config.yaml
encoder_norm_position: "pre"
encoder_bias: "none"
encoder_qk_norm: false
encoder_parallel_block: true
encoder_subsampling: 4
text_encoder_inner_norm: false
eps: 1e-08
Rows from block 2 of the audio encoder, named by matrix and row number. Rows with one number belong to one neuron. Each number is 128 + 32 x the weight over its row's rms, rounded and kept within 0 to 255. All counts start at 0. Numbers have three digits each. After the name is the row's rms in percent of the matrix's.
# fc1: MLP up (encoder.blocks.2.mlp.fc1.weight, 768x192), inputs 0-191
# fc2: MLP down (encoder.blocks.2.mlp.fc2.weight, 192x768, transposed), outputs 0-191
fc1.450 129:159102086088138102127126167147119070115133116153147177111143108116121124152113128154128128086058125148130123180187081168106141119132056121141137113090146133087185130123117138122141097208187155142111110163118130128103173171112161182045079119148196115152115073159138098161136176112127084105112154101121117101138127091133117085132189102092125134193140178097124053114104125154123176155145150136127140188131151145105136104048101084066131190107148128078102145205143102149175224133109123147132186122162161131126142137140081130123136194105191161160109136134119142131164125140128126162
fc2.450 130:131108123097181171122147127121048121028071099098185165127132143142129181126088107177096162151050161161131154185156134125113084137148117112189131114136096064169153101131100113150060150085088129106130128118140090081084143139169124155128145084163128122150121095188146122194119092145097140071135165126098116130140141182196122053134111124133139119098162133136116122102112126211082087106085140154127163193126179130086110128119133154072134090121147164116093157234096109129119168111141126158137146116159134144124141113131095144105202118089101133181143144120121133160107116118157130120
fc1.451 098:112152118130106068148196153226137114119143182109111110099124145113171126176153125094126107115156058090085041147154126116130168141129141117103084149124086102112124101152144147099151113237114065117137146085149111168186119107104163162104178150162148083193186143088059093113225182124111155148113161094117123088107108123139134120106134109130122151123120113051110131115111128152096183164106092126069130117101150159166171180121124141101142126077079130115133133117071130150146070112111136118160143133184150133128119123120110121127181184134145115080122082072111092128163116137142125149
fc2.451 098:159159073127108139125153136030112143148112156168151152135120092126084124137086136108124165156115157035082194088113098120128067119120030118169111134193121116159127134084157176165135120165098126117108091115150121126047095153155107152098127157150118150160098164124113151165119195130107123149179105129114192105180132174112128075159089198119118119162115108188152172062102136139147099150131184080114165119180129105152136151133091121121102132121117140104191049139153135158157110132161171131101131105131125098132132122147067094039087108136145112130150172133156108127106143127113126169
fc1.452 084:132142156128116121111110101117078126105160106147125130102068100082144097114132196128129161169059153064180106107124110084166147104128148098127118143143098107116147087109077104105107110173118126080137147146073162141070048168096142102122074135091145172042133112073103152130177139211087128177128088104129117130225126146106191163168150156121120170105113095107144152158165152133193139139111147119140181140168107144086124087168117159135138188125130144123100129145117105129133120109108135152141189126078093153085110156153199200109153135160111113105135109172127169164131160197101159142
fc2.452 086:114125151182096137146200103107216111095131109136144109141143133136133108148129207168162144126183166162095118031193087146097128097130118130113127109170207106068145141164144129091116137082144116114150128129149150143082142157139132155141134113150161090131140133110153119146103157150110164143143090130112120134144104131121199118153068182178110120067146080142131103112140137104081112114151108135146142139171127136148149118101150079127135144124175133121125146130199180129191204128146079129147100169113174103135148080186111072176121160071131161146042164178165153162104154178138059142
fc1.453 105:095127151117114122100175130117174154101136140103148129153023101147157133105124132126209119126095169102116115082132149186107118181130146195119107183130170070151133113097117105116112160205109156140096106116150137107156157110214126145066094172134109067125111146173136143151160183136106106157104027176130136131118169131202092141129122145104023129087134123091118104121090107099095107113147118087139135072137132125108149160138115087110113185128118112134115191166166115130098155118165136081122096152085102088115122131109038123214105132154153128117140120153117119134128097129157110140
fc2.453 098:083089137096159125089097182118136142169169141162125182141128111103119141177148089088070156138137120152121144149107081097149097144113190099186171108133087165164144159155066136083104127145140151116051144193134092148159155136161159114135128164156124099036139080109090097106157198118173149145143160131141128130120122102117173112065123130134179124112133105127121063110156111164139106086102100099141163134133098129162170114166143123079182082105085077165148145061161154187123124065168129230114128139077084101175116149134102200129125097137097131130152128161105146098114130150131146166
fc1.454 094:159101139110083153110115135127112114131132171170119129119073166109133130083119185178111074130165154132106119107120085126119108121129131135129110113128110113136126102163176203125144178159137071111157113118145131135127124086149118096135133117138147138122120141101118241137169115126135124093127050099139074063143142085073148140101117151077084109123225076200153187172114133080117152116148113114115143091044103101113120135153092126169091095145175118109112179158116055150093062155128049140181128139128127059072123122119158115093199155129154142192162156175147124136136123115121126127
fc2.454 096:150143093176107106173142085074119133107133100135066108175134104104132094196132185090088102134097137145130154129148152149124137144095149080136143103203131155112153132084104116068087119155180105143148159105118085064128108111099117159124130170136152145122183154163116124108131141093115074116135210170143150148086129104133108082036092067156125152138126140098068104103125126128102099105096111103159128116192139041117124146054061122128067166186085192151116096155122159140145147208122170106119181177143154106096087099125174131133090120162117108166112126113164111126113142124144110159
fc1.455 105:156116114094122074102129148106099139180120129131114207134153102153139139101129168122119131146126151109102110151084109089124151178123145081121141097157139160140176123140112162112181090111133088097089136154138124132100119104143238147186144094107117165051167181104153153139077101091146132116104104143109127126093109058144101122101114131145144188144126109159137112085088134114072167061090096128087115095127125089073087118157127126176059173107103136042129060089159105134098086141111139127153111135104118131104095091191158148109156216087133135106046114136061110128159156147132153169
fc2.455 111:120208122131139166116095109103152159089124131211104210128117075154119132107176179151075101132121147074138127124162109231155154121150059187135068109144070157123125112133181105128124125119146136176131123112167099121115127120116133173138119080159129061125108159116165119098152149100130225109130140116103141106069125124165137124091138115170138167118075085088111194157145166130115122087161130124128077155151128114130105134171161181103143094081132086144111123098141118125178158128074124100086083173128097125167154155128174103122117176153136175161148075065084126109128134125141140194
fc1.456 093:113135090126132148109087087124131146118121091175098138156108195060169123127070106107153128136093123147098148150172112143158105108129116138137141111159118181164135091255102124103142184128153138181056154171156132095152125104114111157151114137098161157102152096073138144139113156165155097076108087079137155134129148137115117093078161085158140122101096094128134138059104135119140106153119183134168114058131110124119101106171064208118144092142135118149123142128120159113122101116162127139132161186103123076042120133185173160112094126135102133116084102174151097131091071220107132159
fc2.456 099:100156131120120136135123117150097125138100156115099134159167046124132114147150152200163130163180135189108107135130188119138129118061129096082114165131156139156163163081117159126132129200146133110100137130077176082130117051040117129127138138122159137100176138095138116104100112212170110104085117080121144097084126090165092100164138083133193141080153103139117102146152151091121069123108201114131139142132120130152088168101109234118131186148145133115092109117082125156185105209146086079128151129154113096179084127117101168113091146117102144125127176094125133168123098100173133154
fc1.457 115:094055137131091163128115094138080126163074149136168100130168111079093038107117160165117135102146145070064130139097087148127067114176177151116112108153181176111123148142128118103135149168129114097091111123079088117125119149149118090109133139134129162128117115105212208145132120122110121110140136142129138103116130079086142144077091151093071159130096122137160077118164194132170193108133106081073108093140130125082160144196091164126177179105103123122110134172126121132107097125143089115120133243044101061128118120074107152118120132140108156145087149120077106137110081134131127131
fc2.457 117:077098126106138104117117170144124186092109113096115071109167091027122095063168120136117156106088092139121090116081141129129104135111185179100132137126095131117093117103123178123099184088078116145109154139091104115023125102106134100106131100154089100144092045087116155122126143139125151114117123093113141169133203134103128120130109128107113105139138068088110076255150109085124148162127175091139181142131120129212143109155096146130135114130129162148084132104144133148142141104128136150173211198118153124161135115123129171129125108111118153125068164099107129076125145103187113150
fc1.458 079:102125111132173147189035135178156040084087152145182088128131137134102122157096099141196222110193108086117033085143144130105138173128169081096134138111118151131189109124104110147173117121145160107112090126130133099138139123118107096167104142067149130135110124181100139154106142095126158154144125161147122144106090139145097127118145127132110134114093124115118114131100157011138134131101123091092113133182188121093067115102127069085104186149098162099179099075138056162120146095133130135092191093112118133153116123158092145150159176136146128137126105131100138129163083118126143077
fc2.458 076:158094122121100115118135124094116137189107162134136140127097096148112139219075126164125126117115111056103226132127140164143143122125141128125175113168136129151120105103160108241124110160075133140131167150159117087152135126161137117111077147209133102062103144127082087084093161120142151116123143130165126130136088077122102165156112160180166146118136187105122163144143090141156118139079133192093087139053146163106100117131044123119098173107144125132132187115063144116135113076063173094165131142150219094136132157116117144160127166193132100106096155117116124140153153136128106085
fc1.459 085:151147127066150140103130103093123135118133145145160199138182137154132137109119167159162105148143089175119068128126114211118115126143165160100123150077123083119186121074125184094127158121118074143147121156128122040102156095027121127112098125131137121127165137126224129163136136094092185103131166112090148101162200128175123125164162111146081130083038084152141152144152136127106152145124105139140110097147133150110128118103120131135155151136103116125193195162157223184155127088119117176199164123140159125129116125123090130172131144141104125124181173137131080178122128103130135180
fc2.459 093:167149167111066144143114121165143131146126101152142157145161163156172126179156122043101116137005152119108046097145128109206185135146107099110149139129150119174131121125138099104069174145158131137103165133140151197172128139103163190099150111130144073138150132163100130137112103119135129117129121124108098078133077141138132098098133120165121165207120172130156107057098138137147090186128163107109125157089119133120154136191172145104097108105171161154168134145080095098153104129131107084182074086140140186127129107155133119181136131103178180041109095123131120161159109177127114109
fc1.460 106:035123114057109129169097122074137117117174095122096235177156167107118184138126141142163146126121093049131170131176156081130136107113105044109123125165092102138104083071106148154149159100121119091104211109162111093123138135118094152133178125080174108133119096128130086124174132092124083160134117117097138221090124104143138102211134153182131131104163099105124095109108115146095141180109110087106141103111138208104183136137145098156122144108089181174131135121119079151092140120119125099167157129162151129124200158155132130182114106110103121136132120117136163122119153132076134144
fc2.460 115:137124169167175159130122106114104123129165128129140118065078106103124108129062123100115126162150092166124111071119089108124136131106122152104121128137195121131159102149163095156165096148128114122124163174188148115189128142161138111116084123167152129139232125057142150171107135179148117111132192152158140131094142152184042141213103099142128148150138114098161107136063052106167124141096136121155147068093155124112146121123129137158150169049117149130132123111151093104053149098165139149200094154144193157211171166062148168098139159120121120155136132096163130122105123165131134113
fc1.461 084:150111135037179185114182164095128173136119194147193146100043115143142161106135128105143171109167128099140133204150156134120126135124096081130100106087108148168126130109102133139077094138114095125127093132226164090112107158099147147109129101124149095094112153144140066185166101146110143179096094101109098131183106118103150155123132115101110115069134107128182104117105144135136146141129105152122126130143068198134132083133182094151098137123117124156086130127133156150082192063131091115124085236086087181100127156155140116128132127113154133063074126156103152098117116125145195127
fc2.461 088:137151162125125156098102133172127133128168078148177142121137151121094154171092059107129142100053107107106080129094127129221168177132129157181129169136154138127121164118118114113082115129114110124130100176058082128128046164143119108152146111158181193095174081179168138173161084137153151093127151109167113077124124088127128232109139164136093151080124139137123203096141121140102149155110133108110117168158109159116153119127131081123126126127085128087134127072129145051104126129149147127116082198124112129117109123117182142199150157191180140106159129129129149187099183180117153117
fc1.462 075:078165116178077077124140185155115119107134122144131141134126126135113127191150010140141085165107132131104091135097107132135133106125144066164160148173088162151108114082119141117056174124169154151086162125149135125028112164147145063113165116121218121080059135159131154155138082121141100123143131166103114071140119153121127136173148124033112126073134125191138176120127114123103119111184200121091166135123088147187181110143137139138116114073089112091157146095135133138119138133137162140199155137165109101132143118143149117087122162100113116137121124127165157215154138138142152142
fc2.462 073:114081120130157102125097104109136148071161164132148102136156080096114081118083120086057111113077155146113115186165119112129095112166135125147079099072142135165094111105127093077114081124093103105196180188148118108168137084127142123141187118109124120137116122126152152118126121129032141136174121146055099199149126136145109163108117148086121154120161180087189127110184180136127121148122095137141191127136140100145044140117128073128071099128109127134126170171068114142091054095152138143173167156141115127114127108072133128137192165139133156111131096131100093127027066126134142141
fc1.463 112:190150143070138124153127131154136127095136157132147128213122164106078095071120087145130115126105127128131117094142107136105243128106135083075150212154149138125146099106108130077127165136124111152096149107215118168163113084113139041084093142163156183178110117131150143135132114094069131146136124145125104114178105083127157112117106134186157132088085138124107114085097156171109141105130200185105131133133106107162115109128155152150187194107147113139122112116133136131134137163165214127136120154119115123097156135163093135107086079139053083140087090141155136122146143104106107225
fc2.463 109:145094148149130114064146125061199127124101161081140117116115165071139137131098217137123154105095065043117049143141144142114102146106121110164105130126113147133118101128129103133138115143112146132102100108179142136102133106115088168136207098116094139151129069086043134147114127218141130074128149113123229145192095099108107091102087175133130053107141129144073164141134164089104058156121091060104121184114142114160085128148130141189109101042127153104114112163133164112141110116110076128136144142150146109142149120120101121117123165155149136155119130115128091150165138168140125162
fc1.464 110:136052161097082123194099160113130182105127150124060120081121127187124137122143111139112203095126125100143114116127105121081108106114131151095091099077128213175081130098120123122104169126137126192168133129121115131124128099112130102141119127119085067088139120119162171114190156122164120155148098140234129140140188119137160185138125057173157081135101128119136151126098142127104137141097145075176094113101105119106127182125113180126139069141118185119144187136075110187150098094145105130067124125124127052139116113133107219133127123144105128145096091187216115123098121120137130135
fc2.464 106:124117091131075131126075128110063134075165127129089113152144140148141101128124128148121083126134080125122094120115122128042129137111124160136119139246096156138127179119115086146100159111109166107115158140144169124104068148137174129083102118150151110069147128147156117134085121128137140171168112093097148159124119148110127123137075134149167144101124123133105063125148114144168113197107169108175115122110172143144084156138174142150182129070132063157135085133111167154047188106182130148145139102186121130106193095187070080133110156086184096079063153121096106127120124176192176084
fc1.465 113:165096145211119117111159142133192167155173131111133157136111151109171078153103126182170184127153152137097215118114173121126122181125091128156121152101161072155144141141116143124141118167124109074111063136125078110108093134117092113076128094171198066152133139113120077124092117181117094105161136098133122187101136085131119154142160098180138092104116095101115142092120045164175095129124093107146139089135182108093150125170142067117110130106166133130152149072122129118160160116083009115182118135144118159107115077129117159156113154178087132099133184185143097073124134121130133147
fc2.465 112:114161090088113117092138092185153213157097125117141146169131152130106085070088145105112129122117153139086124065126132127120101081141160065141169167153119121185104112116168074141085172099157087094245124127158148090126194173111104163158115167167122127166134132138127117114151141134119050140149101115095090147104114125129123161101057168142082222145120132114148125142147120151116159144111126156133126112138092143163094141127088085156131090020129111154079078133102148118119082110118132101167125117130102139130073130132122119064127140088165120106095097164158096074110185135123101068
fc1.466 118:119127167088142131114120135162089142147142093182103177130077137117150148094126141159142125101146061154141148050182084146118159121117174105144117133151055193088073135127117098119085140107096112139215162114145137115117135098114120109125111148078117135123124123077133119135128147131070101095110108100163056133107203142140098103122164140086099115160119129160207140148157112122130084148110128111108129122240069151110125088095094122104102113155134155095093149148140109139137154155143160068037062119148122154154133061096109118158177164128116191175141152098156206129111119140181132103
fc2.466 108:100167155083078169111113109146179121144113134110146191133139150139112090134136118149142241147112150163168132149102132063071129111051153134185072096131154118116119082075064139115114120139075109106086120172143142094097111184102123183117180126091154137130137186157162082147118093135055158165130165219142087125121117162174169133146097125110063061161133117184185126098129134127132126156131135112117156096125119075117125130122152127186079148117139099163148118165086141179077079108176105085141117122144144132148176150126139118135092141108155158130091121121118109126152206135102154097
fc1.467 093:064116121131086129162176078184138227108121123068146149166097129210141119142133173146134097117125122112131127097115121140094124118071119080168128134178211118168145174110116198138189150163144118169129108205138064132165142151157122139165142211153080132066176150134082135101137081090113124162120155167103161175129154111107149108120110165128153127125123128108111155109132079079132169122073107149145127111129137086128051180108100063174128191133116112084096091089141094084114117112144143136089133129168180114147112111182109141079153111128128163114130121098164105126167124147153106137
fc2.467 102:226172116133137123121111200121146095126082087104067133093142135100130095104144118138141137153110160091185108149107131169163173151101080152146154153097118154202150152158093125120110190093146088146135113115132115159119069129126129073119130053181131177078125120083125113109145177094152119102122155181134117100113080144126165160168126132114117154155112135111095181126093120159147134138185137133129153169162091119135172138106170146119174144191151122140075145145153147146124140160131131128113070120086086139040150103129117132209132176189112121177056103194095111039135149106140143130
fc1.468 114:135122121149117122145160135116123122133065175086104204177089141149121132095137100150126095083047124150178149163153125056149064094185119134144110147185109135083069117126116154137175114118141081124157181116135126117073134171132139137150183118015141189138111169085161214197123118123124152141142101148134147137119149133166169159162128057091119157109151100146117168175116165142154144086118198074168179141110167208119128133095154150122096174124101100132126128127117075111098122132139134139122162164113137107184149182156126139154126141141155110089137062128141144168147106154112151114
fc2.468 108:146118131119142130094134154064120075109108115125132131089143116190146130087086140128102137122124127110161099127226025106105103102141086126169123076147165119123110117124163126118103174071093082171185149155127087098165145178133133157119128075091116178124132211072168083151123116183164136124144182110107185146074129160149089125114166112086112158150131125158099125135068116100159148125157134154080132138125159086127120126131174117119105096155115134143072037110133120173133108087162135044129145148090167138149105164114130124156165125135110057156127095117126199128137125126053091167
fc1.469 106:123148136143076114055120120105136125132166160142162109133129128102104133126134127115124071101111000126117150112132157091134160146100110134183112156196079154098158056118133104140150098158125171191165141088069107186114108089098149110145192112155104154177104165098091114128148168096168120137074062123130159145163129129168140176114160082085066176155185158151107160069125098103138098140103122179137147089126111107087143075124110158123079137109098147116164101177121230139119125121139095111142132125119114116138173154174096164138119138146047125145174076132123122148077135123146130124
fc2.469 105:133198165097130129138083152139134119128146012110135110096101093148153136118136128152112126148182197133156071149139124138091095156163177123086052119064188156130113134122129115170105119155037155124094131112160145125111144131140130157130153128148137115142129142131156177067092118128132096129139186136186169130171083133110127141162088119113137117181157126146112094093139108145069182135206107177176129112150081134138076145122127125142155124099095105114235176082092117138110149166125093119115154129129060135105127147076154109140085112034132181146104127173116145116086143165117135144
fc1.470 098:096143127098166098192153128134114147142186106138136108161173139168155126090134106123148142104132111068152123046112119133126146131117180115151103140110125094180151098184147083147116094109116188128162133126071068147133128110095116128126148075124137084129164124062060130170143123136117136172130128110133165069158147090118196049092116116065121088175164125107126131094207170129114125121136073150121083130138161186172084088133163101143080109157087142137125068121142063135144145143146171129085186200151105074133154131172099069115142132177169164095137129120129085138127132064145154091
fc2.470 093:158090148014123114150081091154130145116066151140184120163176085154115150175089110167112121166126126115090173129124073085119135132149113122119201131133137155107137074095100106088149154149107093127130114113166164122071165140161169146106096133195143127071043147139104137136163134090143158111130088123139144057107111178187077123131124124156094112159156102154110119159125125138151032110081113130157107151094126126146138133115147076092125153144154153194092172168085095158117125117134176137111118094137129095142133198137101119130111097105120126064200109125169190136155080160150083150
fc1.471 073:149137132102200176103131160173170137087085127124096138101128103159118096174128126101111114127043134142101141113142081047179192048104158107170129131150092089151087090087113142112114157184070119167118150153163126134122115122101128145152201130172112108142136106201132039078087089095131124198144122203164137140139174150115119147117142106158099115066124125197078094112185099146075116121153161171163125130091158101128129110060088060092138123108164131124133123117163133111132156121124148097088164130176109110114177110112132109100102099158132114113120162122164134128125120143097156177
fc2.471 080:167133083096123133161121105158136126111063039107076099089167194125128133078163153151116136190146135143099124096069110129136131131106137129122147110154102150130177097081128084089076093215136113130121132135134125158079140122156139077117132072157137123133090131150111177126108101122094130077133055155099124125104130083207140080125149108131132104148127187119045174109116161113142187151125184134139190122088137131152071102184103140158153125135157094155109155106181131120168166118057102113123118156131151176089118123119094121113213103051131206129125144132133135143122134171158090119
fc1.472 116:097137150124113161137110129132119143131070141146140217208129118171123127059165099192158183184139123127123115135084140099148106123074121107174090131138108141130120148068177136151111138150109180104187090092152095137135073123117097143116134094127136146094123028108088110141109110114128099119120066151200117132113085144115155103090099083035144102149117147029159059118125125202139125125152105123096106134104157185131106065160100131121116154127113135125146153073107127124126107160132100127102106111119116149151098161180158130097145120109164187124128166136135050140108076110110064141
fc2.472 109:127153109097137128230089181137136145128057128209135118139139113167121123104025056120152159118114206132108113102148101175113125119144128160174151133117122047115141113136143143121152127147141123154145150097051086121156104127128096162106154130038139124113111089119139155120147081182084121149117117124100113140168130152109114109100144162081109128135160137097127105124129096073066062115123129131075131154149102126086072142158153171106162195100080171108145118114176176170115096100195137112109109132103118147155146180143079096156163119157133116122203137132134132199107137162134090146
fc1.473 093:127152162072150126117157141130097124155104134117112130124148142189088159204163145138134088140124135121118113064119142156127124157157106137095092115184129165145088116119124144210186070127142092144174112116146100174132126137116142072157182153099131159124146164129165204104127080167069144101185157139111175089100145134131140161091124122181060096201078180112180172113113128137098169152154161115089117144105150146147077154108085109089092142111157166148094116109077139204188118125098142140117085139111179130048135100166189168112178124113154133140083130132156098090131171151103158086
fc2.473 107:129091148133131109154128101140168143122089072127119096137142131157100120076065102194132077138166155132132104142132170097140122117137137202149099157139091139104101123121073129096154135133093111137169123117106102121105117052114076112104190142133014141135051171094085109117160117124134106136193108083121120115124132063111176236123118110166110173156195083156130114092132142117092151086120134103140137111116156134167137081099134129143134151128143116130122147089146125118175124118090165099080073148128179120125058040124129180145096149118117159157117199079112171091088124163132149151
fc1.474 111:102122087255100146121151152168150107084127107147138144170107148093118123135125091108078145139071119127147146130137104158196151173116126115092141176131121176181133094122116106151118115064060123113123084184125145127135103087093112124100115133160133147127194168162118161151088104098124108076157169123146169195103123124108159131118123114087140156139085125130097155119112068124042117031113128138138106092081110149113063102173131131105100133152135158129147193123135109058163083113130123141088169150175153211224133111102130138127136119149129133103115147135093087170134147137106097129
fc2.474 117:122148107165185138061157064156162151117104143184149179147094163133142102210151109105144105111132071088131100114154088156131134128127099142155161090081154027132149089113143119119174097080182077137140126149121117104093123081125139120119175109143133121145150130045164183113091149119154134182160099133134149166195109127116125133092111157097091110103063149050158102136125176127095150086105108109122158182142145113134143158135121115076098172139102073152087117165137125146097106111094135155111142142101184165096125119132174065119148140105096130156142108241121151183127138077146147141
fc1.475 100:143134142135121120201140138160075141130166090094146130039174111206093082156113085119148171114120112161105110124160127169122121077123105125148117074127108139146130113159095101130105208129228150111179145186178175066113101162153148160126155114099150079141083114129129150159080172125141116095140133154106152123143118143081131119121129106192091126129161043150176139066150145141098113108126116136149131097140189161104102063133134125114148178205151128158104129103138128197091134093161100070120158145145152132117123119158056190108190095072110107148110122162121093135114106128123125094
fc2.475 102:101145088109143162110100061141117114137061157085093145094140129129173129143154141085151041116145136148154160131200136068120116118078134108182132144127154125120156199128114128073107141149102148132111113155130114153130121108150086155169089104164048159149103146135127185095108122164105116132115096124131127143155128010128122123105149162167102135197178116072087201114128102122076111169127124101147080112211122102173142115135110121151118123128109091107159129180132111109147095142104127106142108115132093145119084134154125122121105159146133128219166152175051087204183160150083132136
fc1.476 081:076125154133059128137128168156191140142082117161117135092156203197095151115111094109110118157132153127132100151088184114134123128164182128133177110155090106102147123149079122076123246134159149091170071139133154114162145113186119130125170146139140133036124088093173175103150142044101098131089164150145123110106140139153124123164116125134108107124112120136082041168123135140116092138133074106110110077107136146153106122058179097118133179132121133120115196140102127080160138082139124154079101149136130040120092122113084096096128148101150120117153124183100139130129123071142109088
fc2.476 089:109172091142171142161090163167126096171106111129139179220123170138129203081129144059186116126102124073104139156102140148134118105135134192108095120126132136123070128140067136085143068130106084140094098210090165071130161125119141124148154160122073023118139106119131088193184141055133120128147133049100091075185138140113120125129077112150148157091144140171139127117095147145118166149155130134110081134150110049148159173158146109135164119151123115130149098125144156126092187129127103136108082174141144156115116117155121117119133069098144162070127144075133163124137122171132107117
fc1.477 122:190151159048109193138144116110213118160133138171071125077124144151132127131106115111121113093115112107090133133170127116069068081116142068143107138108130204104082143137129128104077108137129116157125157158145135118080125143161175110105185094081136120110148126141099134123214142143110112134148108137240119167131188134124127066091128107112119131129159100175127136119132110154157100122094168079099063131119117115150101165134148106076072134111033078133119092174106148090114122153118096133119137119138110129164110175129133129123210140099107147074051127086116096196127151152135114139
fc2.477 115:099065114120135052101135136123133148101104152133164122175142114130162058089194128127042203201160129113126126094146167116072148129136129181128132127123136116164119169138124105130154145149119103132054146111138153150109082141075080190089076125139168149159130164112106132136102139145124160123073107126127124156096128128090176141147128137084162086199138110168102168141129130133159132122149047129135147091088183111099208072152167132155132112167148132091203129132137198168162092135170133149142169105140133104096179146133141074147184112082083109113105093159151154145157137111170135179
fc1.478 100:155060109139135115116123132130164121125149149123120149098142062157041128168129156082106137108127146099107120096131121130159105146197068048127114195148120119133127159169132255133115169121126157129152126162137120137164116116118108143121142121097129126139128073098160135233188107116212156150114192114119131154173102108047135065148122163131116138115132131176170130138117127160147176142122219138169143068067106114143112131094147117175116100147125168115136133100175094126106128153156093094134130024135127125113080115129093132093089126114148141101135119164118146114135129151116157172
fc2.478 106:141186115173068123094144113083170129129147127124167115123058181129084175131180194143087167113117169114146115153195159115149116219120120135133172123149079142110103136135161126136062154127144127118126186111129099109130128178161180177101137188111095199150130114071134101119121112142144179150069132162140114140073147123086139072133110167177129139115099136163082168170093131142086157118129160124084147148122142061093128123188125068115111117151170109127129149137146100172091133086146140159095101041125120142117176149127156138183159131092081133203140103131172084078120143106115124099
fc1.479 087:159138079120153075124171131170065137112104077136128133097188175136112127118077183113078135148095145121127200122141163191161129166136117092151060075172163169142095070138097146106173117112113107087058122148073121149132140081108096085151128087083079135146125144134124097133107101151098130148122134065137182156180094131124109112106124108147220104112120121177155126142058138074109101083107129144111124158123125168150169089131096089132117147133128044122145111106139134113141167144127134119117085110115080104158093171164111155146132120074163120137128126144095127149099255141156123156
fc2.479 093:158109137159121148102154143134137121108074163109134115052115081179146104133154115120220159077084097147085097089113122090105138113108151181130178125131150170158094146161190072135133131120173100146133136090168127151152127138102140165153070143189177145075111110179097089107145142031114096149142051092168123118051182118159122138126094122124101048079104112122100122114096142128097162077080169106105097144136138095164123156128110146132095150127100155154184162197115133127081130132155126133102147134115202117173105109159104120136172135215107124125100116164175142113133108098139118113
fc1.480 082:068118133153140147173079070103195124138140115120111134130149105108192115161194117144122172094126074146118158085124055145121120142125119125115138143100132067113116137092131098130185084127162133129154170153117071117191104158145125127142192116110122118132102149217117129131106135186107109113152107138112123129092136140189124126093123192073096110130140131135064099084050095129138095176133180153135128142102146106142091100137156120144100194138095130126134144099145139165103062100118117150140146141138196133073109170171122057174107090089220132119135131173116140092042117190103149134
fc2.480 075:125195216165130109086113159207125129144047144123120085088114095110099104051146091130134130231178122111097136172103142121132160127184125154157080100127123154109211116137104130154127132154148120158138144150120132071109129157133134076069105144107086091148138167127146101129126136112144089114150129109154149080110080140116074137124095102116115096203139152114122170119147164034182155152121141140127106130133155196131126134128136159125112131095066149138158168187153118125107151125075127162136144140170092109164148124156135100151158182113123157152188123122102142125116217082143078165
fc1.481 103:104142137056140180130148137139173118155123129086073098110124140101154214090076169134173102136151122157126132120135149135147157104115132129104178134128137112085237122153105152127145116115099120117146128107128056116185115110101089152106091168154124081043100156162106059123097091136100117097163134134064115098141129077131097128147126104134108101180136153118106127059108129119139117179119137142124094114140127114062097148108145182096112130126159129132125152115118119156146124175110110157126223227148120137171161090155128099108136105128143128113100090074160138190164114103159188232
fc2.481 109:091163130137116125134104186063138089065120087082083150154126142132118116171139106172082163171114119118104125155126125123119126120127080152117118105166124185127109109182106103108127124126055135107132134221128133120147120098084083129136124124125105164134158109151139133066095167068132093092098114120130122141125043149139140143121067144121137163113095035126155103126120140110119182135131131070119100192114138115078044151166105118134154091173095075082104129089158152096124135143134172053105142143126070127026117128167172131130109147139175078147097089176129140159090128145194096134
fc1.482 076:095116110148129189167093073087107129159099118143132173185131134187166136158148134127109162112167114142084167097104148042175092129063202136178173130133081169182173111138105184180140135118141103159113086082187038119144096161138103153126124137096138100154116133074133126135100099116160126062203089106177102116135119112177158150080128103152202113132091101128148120141147132183173141143088124153128114138160112125148122129112104093111133072144068121116164114116119102134061158173144087077146118093193089149157124098173125170169150131142134111117117131169174107097102143150136115119
fc2.482 084:185088116055161191126171113145081085151123178186103049120115102140087159074055141105115118121117033092142145207140127098144176137159110113098169156130121116122107077110128167210141126117121118128130134145066097152139137174092133083114120091095109126131120113151183151175139120177122193144081141124167165087116115122135147114151125083139080140129131099166146091070141139113146137118121140140117085081060156110159128153108132105134097116118155111046142121161139152105166119164108065136132096152124101122072094132136163133125052173151156111141174174097101162129179107143096107127
fc1.483 065:115103075195111139181125089179162126068166131127165137143138082169083112104177091116166141117065169148049055134160091176087124130148125169098141144100116123173150125136104100190130126124181112113140131132178151116096101198105107086118101127122169114123102098110108118175078086142068140100144152117120122173127036119162074127160118146155137146089192107202121146114129147089127129130192136144140126103120168101129155195118140091122100109136139141082123191148090120140151124137123156190169100133140213144124176097151095132148109160068130139090123183125099129190132136132116110125
fc2.483 073:162129118107114126099129149123117180099135125106114176159136163086149170104124145140088098127186130160175088214160155086136148135118121126122129103089091135088120129150097131163134121127205149152107100175157085111133125064113118151106156152120123123166118093096079074157134101098103135126136127159092115113105160124099134122100076116061138146118146151090133105217180141075191172077003157152191169147134103154089178085089096035121151137190170141065093106132140103142099141151126120107106152142162143120132151110165189146130126105155101081163135142140153119168118135154173149108
fc1.484 085:127128163128157138103150059165138150165075142184139107132128206142122090143113125127180113160065150120157123106134123110175138127136159149054129156195117164128096122188126106080134119120087122107092120128197129140113121114104128172141150098073121177152150117133123098078101137151149094092098144129162119156103144097144136108173182120115141179061160132142135078179126208147098135071135157046138101124132122132183126129098102078121072197151111106098128215104158151099132171077158105109153142127043107126171094167140109125094140122128107135162204130105121063117130179155154124137
fc2.484 087:080134155120166139148124073160106109137131164135110153069144136155161161067146146086104142173146169166159158104146138109164137124131129129079122119086139154082122200118123164089109176110129101112152086129106081155150150159114137127195131120143093118116143133014071146125149122081184051097113095143126129146151199145103133099121135127114188158114092168141104130138104142157148116138124202109164123142106122127186162127104123235051104091125128142109139188106189119126111151098164103119121201118153122131126131096118102117138166173120108144087157074107146114021135136119154149155
fc1.485 103:159150102128085128181174099129161186122061133098086117117097097139169113155158127104250198109087118111123124127109154155143160157127138110146101178106158120172162097145126064110061116159109128157069063090127101113162125129163144118113105124110134133143112120134118169149057160135145119130113063117146130121158100115147132159147163061094114059122182077119160080151173097165142171159114135089158119098118136149073100101126109192145060094115141151103114095130095136099175139154136120129172133136117134203132079119093088154122146184123064153121136103134158139165105197130186142123
fc2.485 097:130103147064115153136056102165133109148127130138124132170137125156154158130118107165059133160186085160148128081140115148133140146116129116140191102136154088089152174120170074141116125115100152146157131108140064169115164104162115124099128156147134124139101124173138099125126111060147142205124120115142110062054207168123156129072181182135149096157116121091098149058076119130155077124128116118221129089123114116118097142079119129165047114155128050132096151179142153098093140081136105155133166126159157106106127158143070144129141097107087130122131125153116101097139095018124162104